A small contrastive image-text model, trained from scratch: encoder width 192.
Rows from block 3 of the image encoder, named by matrix and row number. Rows with one number belong to one neuron. Each number is 128 + 24 x the weight over its row's rms, rounded and kept within 0 to 255. All counts start at 0. Numbers have three digits each. After the name is the row's rms in percent of the matrix's.
# fc1: MLP up (encoder.blocks.3.mlp.fc1.weight, 384x192), inputs 0-95
# fc2: MLP down (encoder.blocks.3.mlp.fc2.weight, 192x384, transposed), outputs 0-95
fc1.162 083:164145115103140134103084112125125116110111173132129138128122137125121126100137104112193094133122133131095112105121147147132136158108117142085135136102167134148109153160104120131161124113133106147141112128108126119125107139128130134135109134146133125124145129128093133109141128141124112157
fc1.163 085:081092142102151113098125149104170155135120152138145137113092073095143103126156082127157128143112099102114127126150113104141125088138134159131114101134121117092135156139109092080137143164082146150086113156122146137132125140107145158147150110127121123186138156134178112130139166198119167126
fc1.164 096:129132125133151111130129084155130141114151091140144130167104087128181160102164124158085162122127137118162052105117124154128097110121126159067151101109105093100120132106076158130144126112180140140089174129130140167131153115156133125140120140131125121179128095150139121105102140110112133097
fc1.165 112:136125138142131123125136145101150142137132148166141142155141163123147110097135138115173082106139110089149114155141172097150130130132142113110109118145094127153171180129151151162142120139112132138113175151142115081122159114117123159159124097066122127105118163106107117167139152113126079174
fc1.166 101:115129123137143108105103138086146119136155090127128118148142097128153145092143159086088091123109125146124172117145112110131117098080173110116160172098158121121121145130116106070135136115105137118106094148104150116144106108091149090115184149130097113138116111123108106127164132136107106124
fc1.167 095:148134149089135120130131138141118098123157106133105127127142139116109127133163139159125131143130161173130161127082122145100148103158138139128085101123117122113146102146140121147123100114124129160117175124116142144125091100103140149123075104116099158106162100128154145098126099122132151187
fc1.168 096:112105130125110121093131133109150120106121146134167130154131140123158140084129094165154071118129122158159130107105107112090126140095142118137111124115155119123103100111162142137155134118138107119154120125127141139138109132144119086138128143154150132114150100101132101125166140099164139139
fc1.169 093:181120099102103112135149127082111102132114133097110113180141141133122153148134106127103143107128093137144151162091155127108142084166090148141105137092150169130150155081147152096168157096125145101190090083160151129178138125136127139100110146125100106142112155080139084111132135135134149122
fc1.170 099:139183099151159147095119134135098103109171105116115130183142101143084135152160127136127102101134095077139155121102129089088130145105101137149169153147192165153127129118148129114120134152118103128113166143071119111160083108096156118183128148174107108174092124141118126143104108128165109139
fc1.171 091:131116115079171121145109146165117133097136119115093138126114125097120140157149151140166151119132142149166100125127107120147114104190107139118140144107132104100128101107130134138098148177133083166105085132091149078116104152116123133137112151169109091130123108136130139149109109152109149115
fc1.172 100:118155109122118135131128094139179112097110163122128128129154175120114152166099134130076152119124103116109102145117137145126122099074115115130109148162096145127135113140121108165085154098077136095105121144158156122157089089087109125148142147143121110128182130151160122113099125118103168142
fc1.173 103:113160155118148106134131096118111088152149150091124050131142105166092130066117142115110139102128135117134118133156134167141143185158139136176133089097122126129156126123128147125126157101122159138152175148113086129109114113120155121139119109098090161122142109165119126142158140161126081133
fc1.174 103:149107130129121145146099118138164114109133139153137086114129140107132157154120105114092138127101142105117137134112106123155085145093102108103155145110148153101089120117107110150153148129133137122140136122107096126140098184059131155171146171084134146163127098124151125128116118157145126130
fc1.175 102:106115126160117145114119146131123134146138108113122088140169101138095099134141157166074116116125105143094121150154162068138147061113147127115126111145116163146152137121153142131139113125118156099098180165129124115165098078074138130177152116125129145123098113103148104113107120135133131133
fc1.176 111:135159160181142104160134139156108122128118152128151108139108169114096137102101124121178084144097076120136091090108135103139149136129151126110132150114135136161143126113118121131109090071133060152127136133145135133103114118163157138136152114132110140159114143139117094135130155142096114133
fc1.177 109:167183130131158143126090130138099095177100136089122105109144144103136091097146173115147147104102102119129105069081144153112116163140133139136091134162130124109130140134162107127132107107115120129138155157127140140105163098146102153166142119101100120085138092104141130163126092158089092136
fc1.178 097:095179123135108107119142141082127127093127167099136155099161150133152105112120132157109124138083118152093106138166155125124111148116143183096135145131143140127133143127116139138108159101117145095145176106137097114143132150122111124135145109148179131155164109111152170171170114117121100122
fc1.179 111:124156128115152136170107171109119121149109092125146133128107141119119126155130123080101109162130150106096166117105161130132119139103104109084125171154161120081133146141151130114118161115110132153093154131117131159156112123153153138133090131107111132119084128154114123086105172130146096112
fc1.180 094:107146091127131141139089101133105149118149139096092129141166183131175113140160149108130126149124119074166133115136107145112105094122044147134122139125137122120169125122113130107077124151111158141134114129110110118128127133108145153149095130148176134125146134153123119150116167111116094184
fc1.181 091:156139089110141099151120117135116145139119100113125123195168180143137147125147154136181115124167124141114109114068118090097091099172120127134131150109115113143143109137111175137127145120155109106103101111120095105115126142112141150109103105111143153140130138144147104118150116106094119142
fc1.182 106:158117112131151089137128135166128097121140140116163119121170154195122112153138177069145133105106085074156168134118095125173124107140132090106125112160125119100091128152132141132167129158144122157116114100106104101157092202114099131130124140127149169078116151137173098120132142152145120125
fc1.183 104:108121109087146157148062126103071125136137129168112152112186096123126155137151127121136097139116131111112110116109126107152093126104146070134117105088163144150124105150126164164141159140123096124149159138096133126160094120142087088134160125116121139127152126141109183110142118081108093192
fc1.184 104:109087155140155171120088109134086119119117157086125133120148124152125100119110130094098155148144160124120157124118131148106136123108148120083108156147145123105102143089106112145130151173121176154113077147104136140190098160109147148152144156123093164116113121145102143122121142186134119101
fc1.185 101:106108098158110123153155128146115139139134114134118087133129152112149103164141127128103139127108145107126086115115130092149161092150101118151109141129123128125101145115121098123122101079156146140152138168186155115140083120117130125142111092176108133085070145115126141165128141162105121113
fc1.186 094:118147070149117110112140112125106153115140154043095137147161124125120162137088128136096124148152161135139102117145143144122159150130156157161125086146121128074125137102096116106126112125147114132099102094167108136135136128102145117128171129142138142138155115117147098112083129150089140126
fc1.187 100:153139110096133128122110168143120115155136137108123153130128117155114058114093098122145118120143146125129119110157124094185147149097074107147116133067146111146117128131084127158125129125088110096163139115152133116133111098133130132125089106130124133105102200152126137150128164147103142135
fc1.188 084:125107143126134112089148161076155148122152062143152171106125113117114122175114142127125146139135116134147124153085177142098113144144133137127083112143164113133136111146171125086075137172103155116144153160091159124120120083105116126119150129143129145141147157117151132147120130143135118123
fc1.189 097:135104100111124134140138142109167118143120149191127133119150138122154146148152109119133088155142111133119112139097159102123127174101130122139112101091118093151134149129140144155142164110121109127138096151138102109113114121166134138102114093127107127135127102143144089080163089112093140116
fc1.190 095:136129139156125078149117159125134131112108133152126153159103144149104104157144135110126087142125128137130115129105118110117131101165120135120130108114150142147148098170134122080103132161115086099110110158150127121132082120112116123098159148150155135182185125173092097118150141148168143124
fc1.191 103:097135078137129098164104134126156125131128159127135158102112146114125165127123125156134126137120127140120099151137117128099123151124079134083112128118139148123131128151144140134122106146115129153076174071112095106194127133133140106178121154145139125140130126169166123138149134103087112154
fc1.192 108:149139150118173107128097114112128127069130166149110143114113169153119133149092111117108102139119141087140144099146109122135108118128091144111139114209146134145140167107136123183146138096163108129150131109148100158118103087096098115163085132134148135145157102126127108180135153144118116103
fc1.193 113:153110121136123144165109134090123118100069095166123105118142121125087193153154083146110096126146144135124101126082103101168115149119139115104127165167135155109156148086107147104106137114168124134133128134149132082144134148109153092138140160137098129092132113130112123139131137135137125123
fc1.194 109:139106171132102125163127095122156089118142127128088129133117130214158107147121174122159138112145112123139140100168102137107182158152138128153093132110102072141159170109144167135160125120115128113122092143093123166127112115120103138160140102160135131129102096139138127135161094142099134166
fc1.195 099:105079136132124084194098135141096135139096120135106111108184082094115139159121134115118103133160191132153114141129125157102112109087119081149123136119146130092130138164131117112129096155092124089127150157145104114189145128141123103101119133167138132104134095112133098133134140119133148111
fc1.196 100:136108215108159121129091164139151134098149139120129131112098130112135124094132138145137110107124125165147125174139134102110120124095166182076126124160125101139145128128163166110195149106113140109136098146107072081121152111106099102132119107098144120135120110120091158120157179131166105168
fc1.197 108:101123119090134113185147149168151075113120137127136148169114186107165122093112118146106116133077102146135103080132147134144128149142104152120088129157119111159128134126136120112187121135134132175118117120109112093120165073118124186155115101134122151131125122151129089148124121132168122124
fc1.198 103:139116149116120114141135135148104164105121138137130142111126140141092106112106100095120082099088080121156139164117095112157102182120162160135158097135161154127121072117140130132142129185154171118154113151117140072165107120097134138109145146134158099124153151115134092143112140115078094118
fc1.199 082:110113129165113095120090132153146130142120118144106123122093157108122128136093112130185104119161085141110157125107174103100152133092132115107137112146150118083118144142166123109133085176121083113117164162136102195143152122137140130107078133138144154092117099173091117134063133129130094154
fc1.200 104:156148116112118142103130103112170119126116073158094142204106138138130110147088129100135116120128096136157196203105123105092096099125126142118151076128119103123112127136117131132114137135122103119139158120125142131145119144124164170118141176117125154129135092167143112103148147127109100148
fc1.201 092:156122100164090121106161151094094140099151207117122154168140140137128131112060087093148112132135115144081137129121124140130158137126100110147110115089124111105101118107150134102118141137141115142155131157114177130074120134096131126135120154153153119141152117118088116166128131147106155136
fc1.202 100:121175129170125121070113109098103078089129101112134179151091125109179143154128147145123121095143118140125114112084164149099143140163086120124107126152151128140130136131088132151099119152089139144155127149090102136131140087149118110127125158124068103154150155139156147125100156185114127121
fc1.203 100:109135128155121116120139173143152109122135095147124114159124149144148153102144164144086176145137116077097103152130116131114117137127125128144084107126122132094132109101070167162114126111126096134151148129106113129138146147072082107137125144146124150117141093101119164085113117133150144149
fc1.204 098:178114093116153104131159143098173092125151134142122170097095101100111145103091112142135128097148114183092140134140106090175147150098154125126155140131126137158146141111152116124131124164114079122142131142132120119099140153107134096131158128183088131158132136163092111149152125136116108146
fc1.205 107:102150085144114102132088096157118140091136130114100137134144137121117118098098066122106124181136135143157173133116097147111150138148089122103154108156120170113118135170110138145114107153142112103135111115137153104147137110105101115156136153148155131096100121111132124150134101134088139169
fc1.206 089:122157103075152127107114123101116112133133161090140120140141162146133129183169117162109116087113103095089095116130127144151120171120087090141155149132126128121124150184160082098117115146114074155110115114158151157090109110120116137097075101115127139139169134123137081114140129125098126103
fc1.207 089:130138114115114116154118101147119110105063155143168101119123168145116132115142128112076119111147133131134117129161176157104108166117128114135096129107131124106141157140142085171130143137118201132145145149097127109120120120127153131098117135119118134092187129136119159092164124102132149146
fc1.208 110:129158118103110103180101157122099118140120114131126132137154129134128172145114135128131092091128100107151204103133079115109110149148130127130105097140175128125115117086109157120118114104147100108156091152115130121158118125129130133139102143119173122146126161141149109110108154112140091116
fc1.209 102:122130098141133130135132107123111108131160097105129120146156162130098073136143147144188106109143148123140148116130133122143106163157130101104101150141078173143115100139131142135076160125146123128115084166167119117086151117102164107096149107107134087138106188160139132131161127111131110153
fc1.210 103:120148138109137112147144096079156123141107106124104110142089163153143140111146144114140123147104097097117105163117134136171115081126144091148135145140104148114127103151202131118096124121134126142164158147141126182123156129086128133111119114152099165143132106136161090135117148160126143152
fc1.211 096:167140124100149186168132104108121148149146114092121111116133114081175116147103114152111154149092079128128142141150159098120132125120126112092151175112109165120132128186116118138137151098089117159132135110165162109107125146130153112122110120139153153118118127128122094136128144159118128134
fc1.212 116:135117119122131106163076149166132151092138133132124128117153097167159092130066108165138153151113136118120117153100163155112122112150170121170131133124108110157106110107148094102136118126141106118133134115137179106106159128125090196170161154073138116134129168143127123130104145110107101110
fc1.213 097:114123143138132137141093118106156149104104139097083140132104131155156106125129190097164134110132127099123135145133146128171159123109143177130109151110118101115118115096171136111114124122124154085143134110184121119082134087133085111112087105102081141143092153097154099148129122128121087162
fc1.214 101:138125122079147145159154081139120142126100111159120159090131110175133137097129161082157136147129150140114125158110085147100174139148138074130100103144139136124101155165130144112140105116141110100162147144136156103141119135113124119174161102137148130141190141098170157158143117109134157110
fc1.215 107:091187115073134143128136138151150121162112143133121120167118108137133110153139108106135108096172094162109105101092143126098161145155116122106103116136116143129139154157173102123166118096129083108103154119146150124177160128121122090101111126117114120199121107094124114127180106123167113154
fc1.216 102:114138074137138118103097107142144126134101117125126112153129158137118108116120096138147122128083111111148150117162133129122160157097139170161150077102148164173119159147130121120104144138175160131156143167116100142085164126109118126173122142178127125123086114118119118118145140116102128138
fc1.217 086:116115122127120144136112113135113165145134131090080108129114105148102116120171086095079132154164102101129155140139151123160108159096093114084115113150129177129134141101138127132121128115111133113186052162110146113134118117114145114155128157139109138161137153127119117119106123138145146121
fc1.218 068:112090117139134124138135152088161140122119117112133173075134136144144109144169123104113150117134133148128122147111110119106135120100098121133139165119100129130159118135149093141145126169107112094127100143090118144124161131137087128084147117117095121116165143113146130114077158137169107100
fc1.219 106:107127111135123109137124142108123111132104105193103097089133162139083076153076136095138129131111103154139109129148160138111095126122124079125098183118141148101122138105119197119125137092124103136085114135138091160142093115125175160115112106120131107127067116148153130132104131183139142137
fc1.220 112:108147124131112168165145124129116123113130107105163093152182143141105077122119104130130161157091141153103105111128155137080123146120129129102131122167119128116127140148104109134116118101110164128166166129129129152133153131127115102137170131158082129139148113133054104140142160125124126158
fc1.221 104:153150153136112145135139126140125096124164137109114119133130164121122131129134104107152150160115121154145097153118143090101135174111114112102056113158101107123110122121124102128082168153145141150133081141121106120164115153099115178134144100110122130104120098101127138086087122123111135100
fc1.222 083:097169134120145146099136157141155138102138090105119111109105157104131141106138066135145081133132130098192124070157103138090112170109133147134085122128143141164119155079139094122126137120165122113148149103113119099159131116129152130097107113134093136116131102129100110115131131144124141128
fc1.223 092:112126076130119104128145127086090096139133084120163158121126169135151164155121125143132144115141113101121118132088130107103128150199090117141091148162109099134121137105089127141144090078120149128130093126124162145125110115127110164080086128100122146148126151128132139108117136141149176110
fc1.224 101:091133074169153111127118117133156124109159123106108107096128141107123104150134092061136114116086105128134184151130146087108171139146129120096112133179132113159134121117132116142098151174097137098106130119101089135127101138108097138115146123092115135170121089129150092163128148132125177106
fc1.225 113:101137110138125151165170109126166094127153141099162136128122159116127115112107140073120107140126088133180138142117117107150122134150124111107104076115170090095157113151105093144117137113129141148118171167137106152085152148134120132171137112117104148115098116146107135154157134181123135089
fc1.226 093:125109155110116164152146172082121149134162117099140094088120125146092169126132119123154148144118094118127148107137147090114151139107107113094118104114099125115116109158162075081143122116133120152086119177184109152128128133133140135108116109144164144129119098111136141134100120164109186126
fc1.227 101:155150176108149119126118137130141102145119125102148106141166131119138111099185126110091102098130121133108099168131120093131123118107155137144160133167135135117148143168106169154140094117097141155081112108138116107108124120113140131136121136124133175103135108108156100095188098170119095117
fc1.228 082:109119132056109138130128157127131111141121127123145098116120140145141118124145083160106122141053116165138157190137133127091095148139121122097112113152130098115122129097134097173180093142129153177129149113154141179109124113122124123140128100119128119178165105130143129087125131095155149155
fc1.229 097:136124121087113112140109096123083106148144108096141112175131158110111138127124125160189133125139166156114126140166146104140154144103083137101150122113123115148130148108136086110130134105124125138130088149129137182121141111132165129073153077155116110129134120185109133108107151167144123131
fc2.162 086:098161142116111137104135097124149165112110157083081139136098111129090124124123102151100127137148122136124105117122099120114111089143143125145172139164082132116103122135120156126100166142167132123212114110124135147130127064117147130161115111165140131141133133118142119149138122144179097125
fc2.163 085:133156113114109141123135123154138167153088125146140131117086114085123149139126116136188144137119135087122117133147118099125134130101166099188113165111116109129126116172135152127100116148164116140131119192140147124106123167080094142177132178139170126107133077088124094135129122087117124102
fc2.164 100:142124142149119130138171113090146155142110108139147124121117093111135072119123124107155109086132120097119134149130107112128135130151101089100160121094107156127093169145118126163199164141122116143151148123124148141125142170156138127122090165072133124152095112163095136137146132137110116160
fc2.165 119:110131132133139149147111122099086149120114099133123156074077130124180089132102142148154123089175164093124182110088144148130094085094082113090110135128120123126130124159115127129169138148119143120129105130105147138103134132128116157139122108105146054136156130075136180085128173142129123081
fc2.166 102:139116127097144095097143130088131143116096159126150107125093157123153135127091100141127106144135147142144099126123082129107098133149156103112128082162120164097127106109106178123099110109118157100135172126174145104093110151129088121136112107115075125123106148116154156135116110138096134114
fc2.167 097:162149140176155171123118140155098161139128136121094119096152126128129129138105132085107125130086080099148127130143139148096108103145117087120160115140134147133137167108141139133132128089145140096113094132124155130126125113122118102107142115138107150135158100152145196136109178160110137118
fc2.168 095:116150096135141173105102126091091108151140152060113107124133123108123151123137144129104138094079153147109163121149113116127162086149098101089144132143126173121164144133117087122144116144133117126148128125128092154105134114093102110129128155137100163085160144163159211105132160132120154129
fc2.169 084:095090100161116090095125166126109086122140122115101094118128147102112150117126162185126088147137091136118140144129137122137168151120084118136137111097169109121134133115141119101098105133136136134100149163119160129153116158104146171137106143128139130058153121153104158152146147147100117115
fc2.170 102:163115116160141150154146091143156127148116102149111157119070153098159103110175173131162094132098119148127128102125113149143142128155099121140127134139089166094109109133133110089105160124114117120127161106107130159148149132082122091117102094127130118081134156161065142104156126116078136134
fc2.171 099:142126178132120141126139113089137122089137099147122115139083115121138113101109145156127102168129128123140145107108161157122136119124110126136144162173132157140167128139152137168118177073153115134129121121134106158144150113172117159153138112118117113131149162103089132121079142113118099097
fc2.172 107:158121139131167106109138129118097099100099109130182095093146104130148160116111145110132127127099114105140090096099119184114093144137078140112103113121116125152124130143149112125135155130156115135130135092129122148180171105099118138120154095157082154174163164146077133092129101141126115128
fc2.173 103:125122137099089147135085122135119109110145115109115117095121111179130092135141145150133157167094117168124134116106074149084136140144151135118081132101175118176140143141073108192115150157079136152122134133121100128148153115116135130140147122106159153111132151145128118129147123190153135138
fc2.174 101:120148108153115111144103150164145148118138085138097118129089098121120110108111116070160126155135145130125144103116135125111127124152122131098090117149131114109103114115095149095127175129174144129146175141164187120117165132125111150128109181153110168123092173131110139130122140178144117148
fc2.175 105:134155100128118160098100184124160107112135138090114137121132134129148118144112125126099121122125106172093170145133147094161100102130125180164112164109119139166147120153119148151131145123126132106131152106131142111109118180107143165132130122113153069140085078134112105147167126132119150174
fc2.176 113:154124150172147136103138101103140077123095126139148140127156115153122100146140144125113164157153163179092131134147118070121137131120139166101155128130158190143106106130156109131100109132129156083111156160122144080137108081135095123100154119120149153133146113166111133125152078122154163150
fc2.177 110:159148091104100139090143148185136112106156083115167120120183122091103112132145126107142102112155111090124094148111136124138114165130113144139093127167095123098124106121159133115116161114136145169149095106117151132157122109170112144105081143103169135102161110133139120122137143111068116143
fc2.178 099:110067137091109142145125115114175136176143140120068093145128143145161154120138111119164136148120118140110082110092131106086182115164089127156157111159143119159087098137146111121149137115137128129122133131157114124162115115134130132137178170141120085130118099165087155152110125111155187109
fc2.179 110:137121116119125148123115099125120148096164136111118131177119150142128119138120100091125159111102068149139147135152133083166156090139164077131156116140097142133144149132138133112177134092131119058102174141115158151070137127109152127157120134106112140114178096125110099120108150161144100115
fc2.180 093:149145115120115150155146183123088096115143136140135148130106149141072131132108136151126081098145128105127116175130058165156153126103101127151134129121147127075114079103120149139107120099117121134109160135098129180122164126116133166138160093161117140100114135147121094118152150129126118073
fc2.181 107:065124142122107117071128149130138128089149121124091110114096159131120118136095117173114172112139147126109112128148074119143072143130141176113119165157120106161127135093124133155152161178115138136129106131117138128155162126104162145118125089108160139143146125092114146130106138161144083135
fc2.182 099:123142090164147110173141118119125103124098163103094134136141098198113141134131142114114061125107145137131120102119132116144111127138189145111127130100165083153082115138124138120118136163149157128148124143166136135116132157140154139186096138080183121125128140111109146163120146073136124155
fc2.183 108:113111131136140120141138138108145132100115110093127139148099126103116100112107154130113135097117110121145119147142157118139098133170103139163111104153111146163147118149126130168176120155137106120137125111082168181125110104129166123144181100139083096141130130094182132144145114109167116091
fc2.184 107:142070146124164116144102106134156148120116119122154130154132115097120111102164111122148139146185115170124122084155141137151131154152126120160125111152105129110120133090132106116133095119129100115132133070152101190089128096076135142154171144140140143117155093127106127100099144109118145114
fc2.185 110:136087137102149148118078102130165152130155114128155098145122111161097133107161156113126119134146137092135125134140097111123159119149086136115099102117116099146106130093162161125127094102100095188151111119130153157136172151115134124076147127152135154107114120105119143120098122124164130131
fc2.186 095:135128150095120096124151158138154139118127167125146145116134135154120139119158107123142132156094153133126137138119111111120114150152079136104149137083109122079117132139107130138103090087129102129123151150129131139119165156130106090128143111119102110203127138107150156122138064136108120108
fc2.187 102:099159122161112122144114081128136142127108110130126127115137112158129159125124109124124149058152149071132121127141174136133092141112135137136120143139099126131127147130137117133036123160184086095118193090071151133118120084109171128156112131130132097159147141101140111147139114156076097144
fc2.188 084:177108139153111115181168130113126147105134116114155137099106118127155107143158133108118143134113119152102127102112123148147181138139125134155142165106124113102137124117115144081112142158136134119081125101116141114186157112137127108095106116122125146135131133100127095133111125096134133123
fc2.189 102:086118098129082181158141143143101132141124146109172137124151150115091125172130119153113084140107137152139112134132172151093124142131118124109153143128158103170100119106109143105120119098111159116145097135138138091153107124144085075138094140126101157133101127119181106122110119144134149160
fc2.190 098:107118142113117149133127106119127193096157123152136090114174113126132127111153130129147129166099078103103140142125125098157078101135086161106124123155133156171141071161126128098162157140139131121104147149172103119139129131128082081095108112125097096124121131113133099133132132133145073127
fc2.191 091:127186110124116105101127138157155163151097098136093126102152120139142156130107145118117110102100120100150118112150107157157107134074060129194144130096118107108112138074072082131138104155135126180112141153149110139132149131115155138126093116131154109155123119138121174131105119123206130138
fc2.192 105:110134101081148113116147145118157169104136117105167134151156141118124120087156092169139153094146096139106140118121192121121127151145164168126142122106123073146116130165159136123145104115087101081121128128149136114129116167147176164145096098119130112127105129125100155104129170131161129091
fc2.193 111:155093176148132125105130096159126129086130134110087154133173139119139084135105131128116103113116156103096137092135117148135156117152142133138134133131080140186078130153122169163143132122129129102182142138131145133141138158110111088091160128074117139136114114139111091140135093125152140128
fc2.194 104:133121149078120097162130094129133131120123113117136107102111133075133130162125128122164098123157134113112094110128119132140090151138115146097173093155176125110135138105128146117150157156087112142120126079096109116102112139117129130131096117145132153132130160093168080166136111141131168155
fc2.195 103:138147081153153132108081117147133178102082158157096181129120145124144118087172157083121124130128128117124135189169133142097160135136107131143117120127169157157151134139133071114187119099159136122121110094142167089131147130117135089131127124138130122127116122096118151109121135150115080113
fc2.196 100:109135165099122084149141173140121090116176144105181079115121092147142170159100108127133100113118078103127123076121153117130127161111116172168168148136164126141145130162111135168125112111108123087114151146158120130071113098082077123138139162127128133144127113129153130132153142110168121114
fc2.197 106:143118121135137161093122195135137147121107162144113171097136121096163154130116125142148125115126098110117111128094158163151100147115125153140085124152126145095133111139084115149122086137166159101118135159072105179050126144126166118104110108123097123154126160179168124103156124125152087101
fc2.198 098:109135148142140126159144128175122123198156122115156153107152132119152133129139091132111146126112164126092133126133164126080147114103144152128136161121094075061142117152099133115124079130117126098077129107100089162134141154146108099089134121156063180153112087150141142087139153136140122137
fc2.199 084:149155135156133114111116097110153135148084096112136158119141132096134116137179134145162146132083182125110132127159128144115108126110147132137144122118125129110137093147102147136169134104163132121092147137097140113122120129126174112091134163117125154107101139092093140160022166116109163116
fc2.200 100:154122110120143115126130123120192151149141154141145106119145066136151177046138093143142118149101090098166109152081133149157098137120161143128119105094090136176120123142143155094134103088113143097111124122122127109131113132127114109100168152136135088122175134150101090101161154143115101134
fc2.201 088:132088132138150171060115085160103126142105110097154137159059135121100107144139128105130156128189142147148156091118140139124174138109114098116114120168175084131096097134162092101153092155108092095176108072140089133127164163107115133116150109133186123141124142152140096142135131113170118132
fc2.202 098:100138125111102118139122137152149153126127164136096138117129118104164088146124172131165122130146146159135135169144074161143147128157109136122092126102116127145185139109119108107086100128118124156126125165099124125145139128125139151144131107146153138160095125094145156134162140151082183151
fc2.203 098:122126157148109086139146162105123170147166085111096147133114118144159185099109130129173152141124151133140120120140129125128078120073162143116115150138088117151136137144136149150131137065139108112115118151135131097139145087162105105140095169124099143123090110153125112087134133160118123134
fc2.204 093:128087185137131144110145109112157114124163104157127150147154095114093126109184147100132140163151144148104091098071114157158142166142147134067128122131113152117172086162148096129117112148110099132120114121149121138116147152150170107108096097137103125086167180102110114157125130106167104102
fc2.205 108:107148126088143099145108119116143101099150113130122149124115093142180176157135158151154126074166127114084149087137147090138145131110134102113113143119130138136082126075131114133125111117148140153116146174116142132123151193117132131106127133151135138144124106145135132132074116125130175171
fc2.206 092:124109148113113154131102146134078155084106164104155091113116111148110142135107144164088114112163143102099118154093109127147135120141101124133108151114132142146138132126130101118114154117128137114160176127149130098133117149158131172159070108133125155132165133131130082083129179109185153181
fc2.207 090:137106120095139102165103130113152139135139139096154121095134111190137142088119100142117118084177150123135112150123109105081165086111127124090099105112081131128088142113129135138138132133140089155122149163160155138091073120119111127156096113111113158159147118100162144098169133133134107165
fc2.208 112:187112142128145150100151138121134135124134103077109086141149132109117103146120126117134106159118116136149150186173120130100125168131113147123159144164148148130134168162134135132119124111133105122123124159113119063100118126091135139096091138114132170156130128114153125142156150132069158117
fc2.209 106:134056135114108146104154136135117160121088147099080148140152159105115095084130144166121157129154121127152120157169182134115106119132156133162074123143162126146115144124126111144146126139111095101154128139123171161137178069089094104130101101072133114166158131152122103129145136128120132093
fc2.210 112:163166152133108166106131113119108088160127118134087112168128123080078167119110143135128137136129164104098098111088141132165142147073170133115101122124154138119115105126080102082147145139085122182103134129122187121161106101153096148124093111158099119138104162180108157132156147110133152086
fc2.211 097:152134107130166123136121150131158142133115130120149148099069140122138143100167139149106111138143145122131112142127129120106130158142075084168123142110101094110184115092101110139131101174112154110147137130121136105131133140155127134089122108100122114099113104175150148112127132093148112105
fc2.212 116:137135166133140122107061123171081128139128129151150138105091127159112129127079140074147179142148155148107138144142098127120149120162145137160083095104121154132116098100127102064178118114150135118096120129098094128146147138119136173119139138106152119116108150140155072140131099152108137136
fc2.213 093:133140077160114119140144114108140137116102106121130108158093132095119108137115076160096066125092115194138124106147135136124174106141150085113083125130128114126124149114131128120184126087110140137061136134144119123136121144115141151110101164160174096176140139126098134150120125137115138121
fc2.214 099:163132091162110119158104107166165153130152137086131129137108142138128070145163116147126124111122099155150149127152124173146137144155147160100113141136073121161084107130106136120124134130137108102121121142121119135156078119120103119112131103079133104164144157138096171137107047121134099133
fc2.215 110:130115139101122142114110098154157131154111066129121105175164145110163143167118143089119134114119174132112138154126144115110095127154150127124125133145096142133126116132112126118060104094103108143144141099161122148147124156120138144074112138150158095125123116152074085129104147155110173126
fc2.216 104:102133120148167113139109122129118126120137120115172113099139161137136144128146129129101111118111113106101113116125109143095123096146104122133177118169118175116140142136138156169167134156097119096141112110095150154120088089112147168129113127133149120130107140137122058129110157134079123143
fc2.217 086:137101183161116127110144150133162122157109146107119154108113113109139122160136127092162129092119145091104168124138146114142135097076161154086153165150122110150169142129069119098172145136088127089168118120182120142165162161138154114086152129141109107126124127139094125135114132065181114135
fc2.218 062:130126109138128154096137122143136136108094151130136114111140127151189182107079163133166109127121107097119129123145101142124183124123141099166172135095135140132161110098136105125138127138145122159102141099161097132140138090147120136136101108121158085077116140104101141108128136106126081105
fc2.219 107:160188111115106114162180164135191096101148113098159137091141123104136086102133127135132188103128106149135133137128139144148110152134183137108154094146135159157135164178113121170107093156118141131092151132093122141122131133095130107141123134096128132094134136117139098108134125139112087118
fc2.220 116:144126147120135150107120130120108133155149140126124127123088186103108127149113126140176171145147157146103157102101183081144145157107117114099124108143109084122135106161088108110141076177150109112126125096124098128155080146136140112118183104116073165114151104119158118122132148064121126145
fc2.221 110:151114171116131176073121136115133130129106131096161110157123142142165137132090164196129121116099110155132131118107135127120112086173156079119111132141178135147174115147115102144090149142130097089136078116123095174113134124189159162132129137094115149140154119117131120147109134095150151140
fc2.222 081:118152110157140151097122115139118140103155153152134158131094117113103103175140108095144099114155155098120152139116115168142132125098148156132172154163110133123136116148131182124093146153126139094122105130130167148160151142120129118169109088140101151121149129115111123104117102171078167095
fc2.223 087:111164140107167106137130161122136130113138099078123130102138119102141131104140156167115118120126115174133145161166148105090097149137109138151119144088148120084141136085130111124117148083151146155134129149176117123118138118067118128097100195133183087160136130088106098133144095130109107162
fc2.224 096:099173150126141113160166158152174114107089133157096121145192132138120156171124111136136161088109074142099092148168140115116111135118108111134117144140126122125114130119160114087118066158141150135131162108103142130116135156145117152108115081133117096141081156105135154133135140101119090130
fc2.225 106:109165181116104154138134083064079131103165130142130109127111133146154158114111116104110072134134094165112169119144128108130109157131136121139172135106137125131094185106113124128082135102106139167126137154109141115106122131125127118119104178112120092158100161080112158142149136126121100140
fc2.226 099:141164142155128142174116098152110142103113120177108157126117157145086079126117145125130161130101156145130134166176089130097108132164141158160142116101133167106080128162138119126101163116070137136093121120142122140146137137167102130147117100161120143106124130140121143171090115118073105146
fc2.227 102:147071124132122140164129127109099075088104131120156149069149111140137119154128112142122144119166123134088135133094138135153125118119147117123141126126148135114121126130140130116124104147121148157129122141129136146130093108095106154159150112140116119141155130112146121150133131160130125084
fc2.228 084:157162135127079167157109140118169122116123108171172152137139102140137111174148110102126128073146118120141143130140126134147154150130164088141097141117100151107120073126137109139176141107117103120137112096133117139135176152099129123155142133113097168151061143132142131113137088171109108110
fc2.229 093:126169119138074091142129153166110124086148136099071157138160107156127127076141138103105124134096140103123139113110112120130104133120127163098108121152149134183159094150150144128126136137148133086138151096121133133165137140088116127161168122152152136132152139151120057157096171116138163142